{
  "arch": "pvt",
  "model": "sound classifier",
  "beta2": 0.999,
  "weight_decay": 0.3
}
Rows from block 4, named by matrix and row number. Rows with one number belong to one neuron. Each number is 128 + 24 x the weight over its row's rms, rounded and kept within 0 to 255. All counts start at 0. Numbers have three digits each. After the name is the row's rms in percent of the matrix's.
# fc1: MLP up (model.blocks.4.mlp.fc1.weight, 384x128), inputs 0-127
# fc2: MLP down (model.blocks.4.mlp.fc2.weight, 128x384, transposed), outputs 0-127
fc1.273 063:120136100161148128128153085128081139128099159128143131146128180128128110141159145128143140155106128117128128148076126174110128107153127128128136039128190128147128128104128157128116149128135128143128096128128128110128128128128114129182128159078128128128128128128128128156091165128128128131128128128162128128128121053131164128128128128148060095128181159128085128176135128128095163128096
fc2.273 070:128128147128136128091128099142128164128128214123111090128122129104108129145128111128118128145153106128154134098128128120141181128128128181128168089164087128108119128128128066113119111128128128112115160097109097140143128128128128128187128106128124128128116128128096173128128101128128128069175125177128128128151128172180113127121147118128158137113149194068128078128140120112140128128137
fc1.276 063:158149091159155169128058128102117128122133126128114128128122128128135168128128161128126128162128112128163179138166099188139082127128116128128128128128157128133205128128128167128129124111105128177152128128128158122128079128128101135159093147128128137079128128128128112102107143067143128118136128124169153148093128070153122128128115128128128099128128138117069135128148127091082128110092
fc2.276 075:153064120100137139128153119128142101136098106193128171068128093128133149121128138194110144152182093121128191099128128128128096128108160128150143109083142112128148132191128130125173119077130115128128084128128180157128139128128136128180128128175147128095128128120128125128129153104128135128128136128163128127126137113128141106128128122087128128128103161068121136148128110131121128128123
fc1.277 110:124119142113096148119125172153180128128146128177108102126128105128128154127128104177128107112134099136151128128166131128153128128128145128123128211145064116128128128128128095128134081128128140128146128128128128136110136128130127147100128128196168128113128163128128128096169095142128128131102073151128124101121128206159106128140128121121199156158077127128127082128128128137146128128151
fc2.277 124:125180128114122164165128174114131128108160047128128146122122128128151087111123137142137134122124138139128113142114133128128128128114130035126128177116156128128128128128185175137128171128123124128128089160127128128128168122144146101128109151128144131130128136128143107121132128128128128171128174098129154099128128090065135128128098128093087125151136061178130180128114128135116122125128
fc1.278 027:173128128128139129128191128128128128123126063128128128239128073140128128148128167182128119128179137128128128125128128128128128128128128128144128184128066128139132128128088106128128128128128128128128068150128128128128128143128128128161100128051127128107128128076164128128128128128187099128128128050125150128177127128128134128128128128139128128117146128128142128128128128128128128128128
fc2.278 028:128128128148128062128128128128128077127128128128128128128128099128045128098128159128128128128141128128128128128128128128128128128128108128128128174082128128128143128128096128128128128213128128114128191101141128128128128128128128128128128128072128128069128128128128107134107128128137069128101128128121128152128128128128128160144128128246108095152128088112071128145128128128128128185128
fc1.280 013:128169066166128089146128136128128128128128128086169104128128128128194128129128060076128128086069078128128128128162065128128135162128128144128128117128114178128128128110154128128113128069128186128128128128128128128128128128128128128098128133154128128128128128128203116132128128128128128128170128066128105128128128175128086128126128128128161109128120119148128067116128137116128128143128
fc2.280 016:128128128128128186128128156220166128128102128128133175128128128104092128128128171128128128128097060134128157128061118128128128128128168105190128128128128128128128128065128128128128128128128186128118128128133128128128128128128168128077128128128107128128090128128106128128115128128171128128128046140128128105064128128140128128142070121128152162128128128150128128128153088128128128128128
fc1.281 015:128128083128128128128144128128096107128094128128128083128128128128165110128128124000111107128128128101128128143128128178128128128157118075167128128128128180128128128128128153067128139128128128128128128128128128128128024128128092128128113128128128128128128099128128128128128080128128128165128200128128128128128128115128128118128128154128128128128128128128128109128128130128128128128095
fc2.281 015:128058128128124128128128128128124081128128213128128170128150124086128167128128128128060128128128128128069133146128128128128128115128128128128128047128128128128127128128128169128128128128128128126116184128128128128128139128128128128211136074128128128073128101128078129128128128128105128128128128058128180104128128103150128128136128128128182128185128128128153128128128155128128128128128
fc1.282 014:172128105128128119128051128122128141174128184128108128121116183142115128145128128145147128128128093106128137128128128128111058128128115143128190128074152128128151128119190125121117128085128127135128095104128159128128091147115113153128128163105128128080109107128126128097097128138162128128128162128146113187089073128140128145096161147128070128139128128128103128128128122128092128128080
fc2.282 015:177144128127128128128105191133112112178024041128128128128128128128128128101128128128132128128133128128128128154113128156136128128088128169128110170117165170131128132128098128128160128128128128128128073128139128128128145169128165141128128128128128128177128128128128163086102129128128128128128128128128162128128128128173137128129128128128128136128148190158166128161128043128128128094128
fc1.285 046:107096128128112128128128176128167132147168097141105128193128066128109128134128128211128113095128128159117074131130175128139149106124152147128111140128054097134128156099083128161131128128167128128135128128128089131128140128128142128127128117153128111195128146141128128128128128128128128128128128140059128084164134128134145150158128128109170128147122163128128102128119128128173128128173
fc2.285 058:128182128120128169161128128130116163135128110062171149128128128128152104112128128128153128128112175128126128128120128174128128137128098072128128175168127084103083118128148185128111128177128109141102113128147077128151126128128139104076129168107128137128183128128101128128128128156128128140128128101128146089128128128128128108150128136139128128128179074200128173116128154125128164134128
fc1.286 046:128082128119112128087200159128128094128147128128128144081154128128128092128075116128128128141128171128128114128095096128128195128099128128128112128200058128128128128053052128128128186128128128137137128128128128104133128128128128128134128128128118128174128128128128128118156128128128133072128112192128128128128128142128077128128128128145191128128109128128128091128128121128128128128128
fc2.286 059:128128162141126148128064126096128130128179128128133169128128093128128128128080161119128105128139128128083110174171128143114128137125128128075122128154141123131128128128062128145118128253112128128128090128146106128097168128139095127128128112128128128106154143127128128128128128128185137119121128128075170139186128128128128117128128128128128123128128093104120150128162098151093124149128
fc1.287 015:128128159128129160128128128128128128128102205128128128128128128128128128128128128128128126203116163128128128128146128154141096128128175098128128128128128128135128121164203128067128128128128150105128128128128128128153128094128128128109154128128128128128128128179128080128128128062126128128128068128238128191081087128128128128128128128184128128128128128128128128078128128128128128128128
fc2.287 013:197128128128128128128128128128128128128093128128128128105124097128128118128128184128128128128128093160128128102128093128128128153161128192128128149075128128128128128049128128128128122128220101128128128128128128128128128128128128175171128082128153128128095128092128145128128128148128154128128128128139128158128128128128128128150128128047128164206128128128128128175128049128128128128128
fc1.288 093:128128128082128176128200128146132103114128017128081137123121128144128092114136137207147116115127131194128101132128145093128128112111135068135091128129128113128107134126128141128158165133123127121128085157128103128161165135147127128114099128128122120134121128128086126129128112128128128131083190128128128128132146114106141128141128098128134088162128115149153166150128128128128128128151
fc2.288 086:128155084166128128128110128128128097155130112113128168134128128124128154128132128128105128144160097128104107107118128094128084139138133122160128041120140160128126119128192131200121136142139149162128172146128112128128164128131128146163128126115128109128115128034128119128114128128128068070112164110128134128095128063116128112128112129128087156128147104128122148130127128154128128107103
fc1.290 064:088137128128128083132185128128128100063133128120128128128156128128132115128118101054128128159128128128101121128073162094135209128128128128151128040128128107113128128128167128142128128128142128128128128128128128128114166128128128132128151128110128108157169128157128117129128173131128152128128108128128081125213128117095128128130138128138131128054152101128128142128128106128161142156128
fc2.290 071:128128154128151128132072052131128128106089166187128182128128128134139160128128128160128128128128135064098179118160140128128119128128128144196118136102156128140128128185151128128128111063103128117141125140128128128128151128128128168152099128115128130040128128125155128074124160105093130128130086113178107128143111128128128096128137128128106128144128095128128128128128128128128128114129
fc1.291 019:145128149128038128128174047127128128128128191128128128128128175128128099243128128128128128128128128128128106128128126128128128128128128156077097127182128132128128150087175128123128128102149094088128123175128128128120128128128128169103128129128128130150128128161128110101180128128128128128128128146128128109128104151133085128105128128128120173128113099128149105128128107128128128100107
fc2.291 016:128090128128128107159128128128115128090102128128128130128128128122128128128128128128128128128128128067128128128128157158128186143039128121128128128140128128128083110098128128070128128051128162164128131120128128128172180128141149128104159128230133098128128128128128128128153133142097128128128093128128128128128138099128183079128128128056128128128101141124128128106128128166128143128152
fc1.292 019:144059128128128128128128128128128158128128128128128128159128128128129143128099194187128143102128086128128105128128125128127128128128128128122128128140102128128063128149128128128128128129128128178128125128101085180128128128128149128175128128128128128128087128128120147128128128163132077128096128128076128108128128228128079128128128125128232128128128177128136076128145128128128128128128
fc2.292 024:085128128173128128128128128174128127128071153128163128128128128090128084128130128189128128128117128128098128146132133128128128128128128146128128128128128128128128184132138128128112128128128124128128110112128128063128067128163128128128128128056172128128128173094128128084128167128143187111128085128116128128128128166217128083128128116145201128134128128159110128145128134128128128131173
fc1.293 017:128080128128128128128183228128152084159077083128128081128128128128128128128148111128141107128089088128128128105147153090145128128083162128128117128128128128128168163128146081128175128089139127130128128147128117095128128134121128172128128162115162128128096128128128128115128117083128160146092199128128128117128128185128128128135128128128128128128128128202116128128097128111154128128128
fc2.293 022:128128128128128161128128128128128128155128127119128128184128144162128128128128128100128128131128128128136128151128089128099153149135095112128136233174142089140128128097128111128151128252139128085128057112136128128118128128128128100120128128078128128157178087128128185160128128128139137128128108182128153129128128128108085128128128128128128128128128114145112150157128128118128112128128
fc1.296 018:148213128128128120128128128134133128128128128128128128076093154157177128128128128010138128218128128128107128101128128158128118128128119128128173154128128213128128128128142128128128128128128128128146147128128209094128128135128104180128101128128102128128128128128128128128128115128118121128128126088128128128128128128128062117140128128181127097128128128128128128128128118128128138128128
fc2.296 013:128128128128128128128128128128128128128128000128128136128128128128047128128128140128128128128128128128128128180128199128128128145128128128128181056128128128077128128128066128128128128134128128097128128128147131128128128182128138142128128128122128128128128128128128131128128128128128128128128128128103128128130128128136128105128128128128185128173128128128128128128232085128128128128082
fc1.297 015:118128128128128128128156128128128183128128128128128163169128128128128128128128145169121128128128097083128128128128125065123155128128128128128128128167128105128070155083068128164136134212128128117128128128112128096128112128073128128144128098128128105153186128128100128146128059128112128083128128128128120099128128128128128128128128158128128128182128221128164091128128106134159160128128
fc2.297 016:137042128128052124128128128128128045128128128128128128128128128149128128099073128134128128118128128128128031128193128128128128111128128128167128128128128128100185128074052128128170128111148128128150128100128160128128151128128128128166128128128128128128128128128128128128128129128161128128128183128128128128101128128128128128128128124128128110128128120128128128128128128222128129128128
fc1.298 009:132128105128128128128128215090128128128128128128128128128128128053128128128175114114195128128128128158128128081117128128128110128128128080128078128128128124128128183128128128128128158128128128128128139214128128128128093128128141128128081128128128128128128128134128128128128128025128128128128128128128128128176128128128128128128170128128128128128131128128128230128128128128128128182128
fc2.298 014:174128128128128128128102128128128128143128128128128128128128128128128128128128128128128128124128143128128128128128128128128128128153128128128128128128053078128128128107174128212128160128128103128128128106128128128171144091128128190128178128128134128128120128066128069128128093070128128018149065128128128128143128128128128130128200128076128128128128128136115128071128128134128120128128
fc1.301 049:112128128128128128144135128128128128128128128128160141011097128116128138117128098128128108128128128128101198086191101128128115128128128188137128112148103130131134128157189128128128091128128189128128128128126128128128128128128138128069136126181156128128157128128169128128129125128128128154128039100128117101128128136122113105128118128128149172128128096128128133128168128128157128083128
fc2.301 055:128076135128128157075095091128128137128128152091128128165128109172128132128128171144128128133128142128095093128113128104101128128158128096128128128128121126128128128131128128127128122255095128085103115128128031128128128112128105128181114128128128105113169128118128128128128142176128128071153104128128128128156128149128128128128126128128175128139155143112128128128128112128099128149128
fc1.304 010:128128128128128128128142128128164108128203128128162128128128128128128128135128128185128128142128128128128128128096128167128159128128128128128128155128125082128128128128128178128128188128150083154147128128128128179128056062078128103128128128153128128206128184128128128128085122128128128093111166168128128103167128128128158100148144072128128128128128128137111088165128128128158147104163
fc2.304 018:128106128031128128128131128128128128128207128128128128128156128102128128186128128128128128128128166171128081128196158209128128128128128128120096128128128128128128128128128128128085128128128128128128128146128128066128128128128079164128128128049128128128128128128212163128110128128128128128127128128168148128134168128128128128128143128128128128128056128128128128128128128128108128128126
fc1.305 015:084160130128128128128128113128128128128097128117130128128128128128128128080128128177127143154128128128036083128128128128128128097128120128133119135128128128105128120128041128166128188153157128128107121122128192061128128103154143131182128142114109128128128128078128128176110148128142128128110128147147152128128150128128128128128128128128128128170128178128128175167128157201128128149154
fc2.305 017:128128128128100123128128161128128128128128094128128139128128128158144168128128128203128144128128128128128128137155128128128128128189128128128128128139164128128128121128128127128076128082128128128046151128128229128067128128128128049128128128128128128128128134039148128128128128128128149146128177128128179128128128128125128056128158120107128128128128128104128128178128128116128128128128
fc1.306 014:104108128159159109128128087128124146128067128118133117128125145140137170134124134091128109106128105099128128141111118128122128095128108105128128128128171128128151128128139139128110085128128128159128095112128167087218128143144128112159115128090128105074147128072183128128111128128102114128110128115161157128128185091128151132173169128189128125175114128128143167159104157109128131128162
fc2.306 020:087128136106128096152128128128129220100206128117157090128128128128134128141128166128128128128174144128128067128176115128128157128128087128128102166190175054128128128128097128128128128128062138118128124128128127128106128111128128116128128147128128120090128125106128115112115128128128128144128128137136149101128162128125115128126128163128128153117117044098128128144128175116128140128154
fc1.308 009:065101119068128075128128202177135073128128098128128128128128128128128195128153128128153128209128097053128128128128128128128093128128128056111128128128128128089128081128128128128128128128128135128149128128128128128142128128113092128128176128128128128128128128128128128128128128128146128111128116128128128128128128128128097128128165128128128128025128124128168128128128128088128133128128
fc2.308 012:128128128128128128128128128128172128128128128128128128128114225128128128128128128128128114128156128138128128128099090128128128128124028128128164128128128128092150128128128128128128153128128128110128128128128128155128128128128128128128128117128087128128128128128128128128128128128128128133070128128128128128000128136068128180128188128128128128128128182167128128128128128128128154162128
fc1.309 023:128128128128120191128128128128128128128128128128128119128128128223142128153128128111128163114128182128129128128090089128128096154123128153080128253128128159108128099128092128163103115122128074128128128128096161128184128128128191128134128128128128128128128148128128128128126128155128159128092153149128185130113128140128128128128098128128111108130128179155119128128144128128098128128128
fc2.309 028:133113082128181128140081128128128120161149125128076128128147121150128145128180128168113128110166128128128126128080128128128104128128128121128139179107169131081128111128128128128132192060128128128106166128114128128077150086128183133099128114156128118116104128098128128128138128128128128151128146092128128128129128155105128128121128128128079128201124171042114136128128147128128111134128
fc1.310 016:155128128102151128128201193204113128128137097128128130111098128063128128128128128128161137128128089128146128066128128042128129128128128128128128159129128169128111117128128147085215128128128128128128139135128128128156128126128159128128116128128128128183128128128128128128128128128128128128120128211128128153163128153128134128128091128128176128128128128128183120128165128128128128128128
fc2.310 023:128099128128145128128128128128128128064168128128162128128128128128128128128128040128128128128128182128128128128093128225109166128128128128128128128128128094128129128128086170015116128134128128128128128128128142128128128128149139129128128128128149128103173128128128128128128128128128123128170083128128128128153128128128092128128131123181129091128149128128128152128128224128128097139128
fc1.311 107:089140161087128113151128153148125106128114104088134107128128103106128108118147095128106121093103131164106099132114170128119121103119149092128113144095109128128083128151139101161166128133170140081104149148128095134167152096128167097095170111127128128159128128107115139181128128128143129152106128114074114103128147153106166128135140106145128128133152090175186139159075133161165141128154
fc2.311 116:156106129083169149114128143151124073127104091165128146071114115122154144098140119126124155156178085128128189095128126128134090146109167148166124129087128163109156113128089136115158129063118117138152100135142146112128156121163148153173129134151128118094128148094131130114114128096146128128093130163170142153088119103144142102131121089101132125128128156128113159149128128149102128122103
fc1.312 113:152128101128139128128128082128093128126078158129128128026123170128148128153136124128128156158128125104128167128099100128128128128128091128156134143116223154123128116128154128078128113128097128128136128109127191128140128149128128133128128128081119153069129116144128101128108128128128150128152128130182153153104109090128115114115128128159091101156115098128128141128128135123079128111093
fc2.312 128:142123109145114161173128072128106170145110170061161128102146132128177128150106170151129141128119144133145088121114113112110128134110082089128128158128150100090096095128144157128128096117114128118112152128128076135206128128133146105128128141079100132128141128138128128128117128141140128128172115080124157112128132115128114103147109131184128105136144084190128151106128147123127150119118
fc1.313 022:070158128128128144128068116114128128084162128128053148128128079153128157128128128128093097110114155205128128128161128233133100128129128125128128203128128128166088141175128142135128128128128128111108128128128128128128128121128136119128128078128164142155128154128128159131128128123128129128107128128128128097128128128128128124128128128096128128128128128128128129128128128090085128128203
fc2.313 023:128128128128128128128171191135128198128128128128128128115128128128128128128072128128128128128093128128128127128128128203128157128076128128128105128128128128128128128128128128128128099128128097128138128128128176128128128128128128128128128128128128114104128128212128186128128128128143097248128120128128128182128113128128128180128094154157193128128128189116128128128128165128124128128128
fc1.314 021:122207128128128128128135128128128150152121128116163127128128128128128128128128128023128123128099128128154128146128070128126128098128128128128099128128128135109128128107177241128128117127128114128133128128156182125149124128128123098128128119128128128128154128128128101128047148105128128128128060102128128128128128036128128128111128128128131128128128128147128173128128128128128128138128
fc2.314 025:128128128128128073128128096137128128128128128128128129128128127128128128128128128128128128103142128128151128046128128128128128128128128128128183051102067048149177128146128128083128128026130128128128128128128128128128128128128128128141128081128128128057106128175128091128142128118077128101128128128128128128128117181128128128128128128128113128114128128103128128128128180128135143181093
fc1.315 133:130146128162161094128128051107089128129128156074155164128141160145119128143126162074128149143128166119105099131128112162096181153154113128128128050151128142135128128128138166128128160102114128128119128128142128118128147132142120132177163157072089128128141090128101142151097125128128128098128143128141128128104128067099116128128164141128086110095155138128128128131157139128128164112096
fc2.315 152:128128156136128128128139108157129175145143197120128109163125126114128153134117125135123117128145109128128122119159131143128154128128128189128147128164066129094130128094066077122098098200111128120095142090124081119159087128128128135128128128102109128121128129128093157134128104128125128078186103128128126120131128161192119111128150134128184116091129180105129128128149136113148132128129
fc1.316 011:128128128128128128128128128128128128128128122128080128128148104128128128128128179198099128128143128128185128128082128128128135128128128128128128128166068084128074128128075088128128128128162128148128128128128128128128122078128128128121128131128128136128128128128128201128088131128161128076128128128128128128088128128128128128128215128144128128128148170074128128128161128065200128160090
fc2.316 015:128039128128128128128128128128128128128128114128128189128128128128128170128128128128128103128122128154117108128246128143128128092128128128128128181118128128069058128063128128128124128128128128078128145128128128128078200128128128097128177128128114128128128128128077128128128087101128128131128128128128124135128128133128182123146128160128128128167128128093096128128128128128128128128128
fc1.317 023:128046144128086128128181119128138131173122115128116128128120148089128113128080145128133128128128128147128120092128128063107121128113162128128087204128128128128128138094164128120147128143106088128128128178135128134096128153128149160106146128128126128128128128189128128128128103128159128068116128149073110108136091172128128128120115128128128149169128110166128067094112116150128155103128
fc2.317 025:128116157128128105145128138128128113149113128103079128089128104106178128124128092141128164128110128128128128099189128128128128133128141128128128138129128159128117155102128090128101125000128196128140160130128128128167128145128154128081128128151128128128128128100111128128128128148143128119124183101103128104128104167124129103128128167136153146128128095177092128095128128141128145121128
fc1.319 065:146190128129128128128128102128130098128094134121171128100128128128128128128128137041128141128128110104128203123128128128138093158128128128172128128104089220128177100139128128125128103128111128128128128128128128128160151128186128124180128094128128104049128128128152128128128128128128107128126104128180128128073096128128128128128149128180128128128128172112128128127133119153099128128128
fc2.319 064:128108098123134128147128149112162065128113115144128128021112128150135128128128090126128124128184137128123128128109128053128128117096150128177158068128128128090128128142141098128128128032128128154128128147128140140137203128086159128111128124191128123128128128128128128116128139108128086124128128110128128120111131110127128135163110128128130128135088128110128128128128099111128128128128
fc1.321 024:100097190128128128087115156128128128128203092128128128128128068159128128074128148163128133128086128128128128144128182128118128128120144081093128087151128128145128128123090128128159128145128083115128128146087128128128128128128128109128117128128128128202128128128077177161125128128155154128106128144071128128128182128128128139128116144128062128098170132117128128184120128128128128128128
fc2.321 021:128071128114155150128128128128128149128171149128125084128095128128128115124128093154111130117157106128136104128128091128128134128128128128128128128211108089132128136128062128142128128217128128134122133113131054128124128128150099147128143136072128128128200133128128167128120102183128162128130168135128128128121128197136086151119141139128170103128128145128128144128128124149128162128128
fc1.322 033:128128128120132128128128162128129135128183055128094128128115058102128128123128128212128117128128107184128128128192128128134118094149139028120128127113079070128128128128112128128181128163128128128128133159143063128128123128128128128147120110128128135128128125128128128128128153145194123129136155112061149128128128130128128128123126128128153128144128128128128128128128128128110128151157
fc2.322 032:189135128128094167077128128128128103128114072163129128128128132128128128128128182128128111130128128128128128128144128105128089128161181132157128128128128128172128128128150128181128128235128126128128177101128059165128127128117128124128092128093100128128110128045128131128128128128128128128067146169128128128080128123128128130128128128128128142128153128113128128128158079128128128113128
fc1.323 010:178128050128137163128128174144128128128069128128128099128136128128128100069128128107128128128128165170128108128128098128128128128128129128093128107128128128128135128130128041128128128090128128150128128128128128128128128128128128128128157136202128128128128125184128128128128202179128128105175167161128128159128128128128128128107163094063128111128128128128128054128128128128130128128118
fc2.323 015:180128102128128113128162128128166128128128061128128122045084132128128132128128128128128128128143128128128128128128129128109120128086155128125128034128052128128128128128128128128128053128128099128110088128128128128095082128128128128128133128128099128128181128128128174128128136128128190128093147131128128128117128128176128128128128128128189128128128128190128128128128128128186128128128
fc1.324 014:104177119128128128128110128128128128128128128073128128128128203083128128187134128088128132128128128128145166107128128104128132128128135128128128068128120128128128128125128136128076128145128165128138128067128115128128185128152144159128128128128128115128198128128128128128127094128128128124157128128115103128150128179128071128128128128128128128106160076021111128128190112128128128106128
fc2.324 017:128128128128128128183055128128128128128065128128128128099128128184128128128128158128128148128128128128113145128128128128135128128128128128195128128128128128128128033128128128108128128128126180128128128128128152128128128128105179128128128128128092115123128128128128128128128128128128128128128151128128112128163128209088128128128142167128128128128128075000115119128128128128160128128128
fc1.325 028:158128128128128167128128128128128128128112128110085128159105128129140121091171170128128110136147128102162128120098128128084128148106153128180125172128147103128128128182152128128099115128128125160128128128150128116230128128128128145148088150128128107079096128128128128128128120054188128123128156128130128128098099154128128089128128128175077128128128145094101128096128128098128191128128
fc2.325 023:128095128081162147128128130132128125186128128209128115128128128135128128137170164136106158173178128111128142128029128128145104128128128128128128175108152051128128128128112128142112128128128128128103128121128128128110128114097128125128128113159128093128085128128128128128128128128128128128128128128128128128133114158128128128097128128124128122159130232068089181128149124144128126128128
fc1.326 009:128170128128137084128128128147128128128128095128128128128119128128085107128128128128188128128128128128062128128128156128138128128129128087128128128118128157128128128128170128087128062128128128050109089184128128171107140146144128128128128145128128101128113128128083128102135205114128233128128128128178128128128133128128128128128128128128128128085128128128135135128128128128186128077164
fc2.326 010:128183128128128128128128128128128128128128128128128128186128128128128128139144128128128128128123128042137128128128104128126188128128128128128128128188128107117128161244165128128128128125137128183222128128128128128128128128082128128128128128128128128128128128128128128128128128096128128128128153128128112128128128128153128128128128128206128200117128128128128128128128058128105123128087
fc1.327 050:140123100152128132145128084128071122128128165128128128128128190128147138156149117086128153157131128128150128128088128128128128128140079139167137108128228154125128104098159165128085128145099128128133128079128220114128111128128113123126128128086113166128128103128161128129099107117128128128162140127128144165106128081148128128104128128157094128142103112123128128128168135128090128128093
fc2.327 061:131120128149139144178128068110120171144119167050128137115128125150166128124122166144133131128128132140150076128118117128128128128106088087119143157140134095089128128128134128128093102062127128128108128132128128125222121134139144128128110141082114128128132128127086148128128128128131158128159132072128160128128137128125123110170109128201145128117131107197128128128132155122128128124125
fc1.328 013:128128128167140128128128156128128128128128128128128128128128128128128128128128134128128128128194050128190128128128128191076095128128128128128128131128179128140063128128128206128128168128128128128193177128128128128128128128128111128141128128128128128128128128128068128128128128182215128024128128128128128151128128102128128103128128128128116151128128141128128128128128128118128128128128
fc2.328 031:128169128128128128121128128069128128128182128128128128128128074128128105139128128128165128127128170128128128128128128161128128128128108128075107128128128002128128128210128177128128128128128128112119128128128164128175097128128128156191090128128128128128128128128128128128091128128080079078128128128128128128128128157128127128128128163153128128128128072101128128167144128091128128128128
fc1.329 022:128209128218126128119128128128128128128128182128227157128142128128128142159162128128128169163128128128128255107128130128128128134128092128128128128111128128128128048114128111128128128128128128081128128128128128128128128128128128095128128128099128128128128128128128128128128128149097128128128093128128101104128128128128087128140128128128141128122128128128128128128128128128128128158139
fc2.329 028:154086128204128128128128128128088067166086051128054128117109128087142128105189128128128128128128128128136164128128128129128128128139168128166128128146080128128128113128128128166139128128185184139138118128128128135159128128128128128128128088128128082108128128128128128128128128114181099081090128128128077133128128128128160128128128174075128128128128128128128149107128128094128128128128
fc1.330 011:122193128128158128128128128128131149128128128157128128128109175128128169128128111166128128155132186152128128096128128128103128128128167172128128128128128128092128128221128128081128128098128104128128149128128128078129128094128128128128164128128128170082177128128191128128160128128128128128128012103128128128128128128128128128128151128128128128128128128128197143128128128109153128110117
fc2.330 010:240132128128128128128128128198157128128128140128128128128128128128171128128128128154048128128128086128128128137128128128128082128170128144128173089119128128128128128128128128128128128128128128128128128128128133128180128128125128202128128128128155128128115128128040128128128128128128128074128128128128133128191128090127128128128127150028128128128128128128128128128128128128128162128128
fc1.331 051:128157149128094111089126184128144087101071141128170087085128128170128137105109128068128150128084128128131149128128093119128128195117120157126128139178123128128141200128103128128128108128123128142171129138128128109053102128128128128128106136187158127128139128167128128128128149149128128121122128189160128149128128180128128121128128128102128138109100149128128077128128128123128128112108
fc2.331 057:163112128128134128108080059128133167128165152161128170128128107128128143130129156140139099132157128128128150144128128128128091125128128149128128098121128128149154155164125142128100155255128128128128128121128128128100130120128085148167104115128144112101139128128128128128128128128128128128128108104131128128135128128133080128108128128149085128175128092047105141128172137128069128143137
fc1.332 014:128128128101128142128100213220169128096128128147128128128128128128128128128128086253163128128128128128128092143128128128094164128128137160172128128156128128128128128128128163128128128128128128128128128128105124128128128128128128128128128128128128096128128169128128112128128031128128128128121063128128128128187128128128128128128162128128177128128128128165128128128119128128128128125128
fc2.332 019:128128114139128255128038128128128128128109128128128128050128066128132128128128128128128128115036128150128128116140128128089128128128128128128128084128128128128128140128128128128128128128128128128128128128128128131128128128128128115128124128128128128128128170128128128128128128128128128128128128128128128076128128128128128128128083076128206128128141166128128128128087092128128128098128
fc1.333 012:128154128065128128128128128128128186128135128128128128128128128099128133097128088185100128128128110128068128115128163128169128098153128128128128109128128128128128104113167128128109128128128145128094128190128128128086129128080092128128162128158128128128128128104128128096128128128098128175128065101128128175125128151134128128128148128090128167128097029059128128169128155128128128128115
fc2.333 007:128082128128128128128128128128128128078026128128128128128128105128128128128128153079128128128156128128128128141011126128090128068128128128128128128128185128100128128103128128128128128111128128128128128128109129128128128133128128113128128128128128227128174128128128128128243128128128128128128128128128128119128061128128128128129128136128128128128128128128128128128128128128128128128128
fc1.334 018:177128126128128197117128107160120150128077082128133111128105130128172139128130128171128128128128128128128128128128128133108128128128128146129116255115128177124136128118150083128128128147128158101128128119128117128128128128178160129128128175128163123096132128128128128128128094128128128134128176128128163144128059128128128083128123128128128128136128128128128128090158132128101128093091
fc2.334 025:160170107121058158128128128128128128128117117110128128164114164104160086074128128146123128099075128128183128128111128128145118128128145128127128201128128151128128128088151089128128156130128128128128133113123111128182044128128129117076128158128128156181128128167128128117163128128128131128128128142128115079128128116128124128143128128112205122128158117164128074127128099103128128115128
fc1.335 015:128160082128128128128128128128172128128128074128128209128128128128128128133128128225128138128207128128139128128121128128128081128142126128128128039128128128128131128128128128128128128118128128128144128128128128113204195128128128100128128128128156095128108128128167128109139177128104078128128216128128128128128152128128158128128128128128128135128109128128128128128128128100128128140158
fc2.335 017:128128128129128011128128049128128143108184255128128128100128128128123128128169128128128128128165128128113132128128128128106128124128128128128128128128128128128128128165128128128128128128082128128128128149128054128180128152107128128128128128128117128128128128128128128128128128128128126144171128128128128128128128199128128101128128176128128128104128128097128128072128128128125128128128
fc1.336 024:123128099154128128103128128087128139128057128128094106219130128128128128079109174128147115119100128128112043152128128128111128128128122128084091128128242128128128128128122128152150128113128128128144128168128103121152128112128095126128116139128128128128128128128128131128109128127113148129128128167099128120128128063133128180128120128128064128128172128128128128128128122111121152128120
fc2.336 023:128054155128152128128133128118163128128128191146128126172128128134128171114128159104128128120128092128171129094083128128130131128131110205152128052128066128128091128126128124128109128128128077128095128128128128128128128128154104146135170128128083128122128128108128189128136128128128145128128023145128128162122097128149128092128147136142128128128102128128113128128128119106128128128128
fc1.337 032:157159115128128128125056128128115128128128128128172128128128156128128127165128128128141119128128092098082159128121128064128104128128118184128163123099128128128161069083128079140128128128130128154098161056128142128128128128157128103128138114062128128083127084128128128141114128128160128128128138060192128128128128128128099115128128184128113154128128177128128128093128128128128128128100
fc2.337 034:128128128128128128128128110128140110128128121123128113009104128128128128128128118185128128097128128128167128128150154103128128128128110128174128076128128128128128128162128099128128128048128215128149168128123157128134180128128172128149128128128161128128128149135128128131128135106128109128157216128128128128128128128128128128180128128125128161128128120055128128122122128118142110128128
fc1.338 013:128103103174128128128128173147128128120138128128128128082167161128128174172128128169099128129128128089128130114128085128084053153128099168156128128128128108128128128171128128128128128095128121128128128196128145128154113128109128128128187128128128128137128128128141128132120128128128128087128100128128128058128128128142128128189195128089165113128128128185128128067128128128128128158089
fc2.338 022:128107128128128128128128128234128025176101128093165128128128128128128128097128128135128128128128128134128181128128128128175094122128128128182128128128059211128128128128128131128128128106128128140109202128128163128128128121148184133121128128128128128128128128138120128128128128128128128128128128128128128109128128129128128099128128094109128128128103128179128067128128081128128128128154
fc1.339 036:088128128128128128128080131128128137128066128128128128128128118128128128128128128128119128121085128128128091191091090198147128128128128128128128064128229128128177119128129128148128085075128116147128128128128185114128053128128128128128148128128146160128064128128128128128128128128128128132128128162128128128128129116133162128128128131128128125091128208121086128128128128128128128158134
fc2.339 043:125149111135162128128128092128127128092152128128101137038128116182128128128128128104110128128173128128128128115134144159128108134110130128128128149105128165127142147178128128128128159081139160128128128128128196128145201128134161128133130128128156128128069135092128128128117114105104108128094142098108128128128128107128158124128119167169073128175128128067112188128128128180125128128125
fc1.340 062:165070106085128146128100154128128142183128093144087098128097087124133128077128140238128128082128077182167128103128128159128084128128128130114124150121140128128115144128128128131154128156125128172128128128128128118102099128128160134128127152128128128151103128122071137128128128128163129128128169162072127108128128128128128101151142112086128129162128088128128128128109146132128128128128
fc2.340 059:165104144107110161128115180177128128163104128124132132171128095103128128128128107181129128128113128101155128128122142138128128119128154101128123182126135197113118127125128128136128171000120134128117133128128172128128117128143128124116128162128128121128143155141125129122134128128128128121128128133128128128125099146134128123155106134128145128128157082186128124128128144136128124069122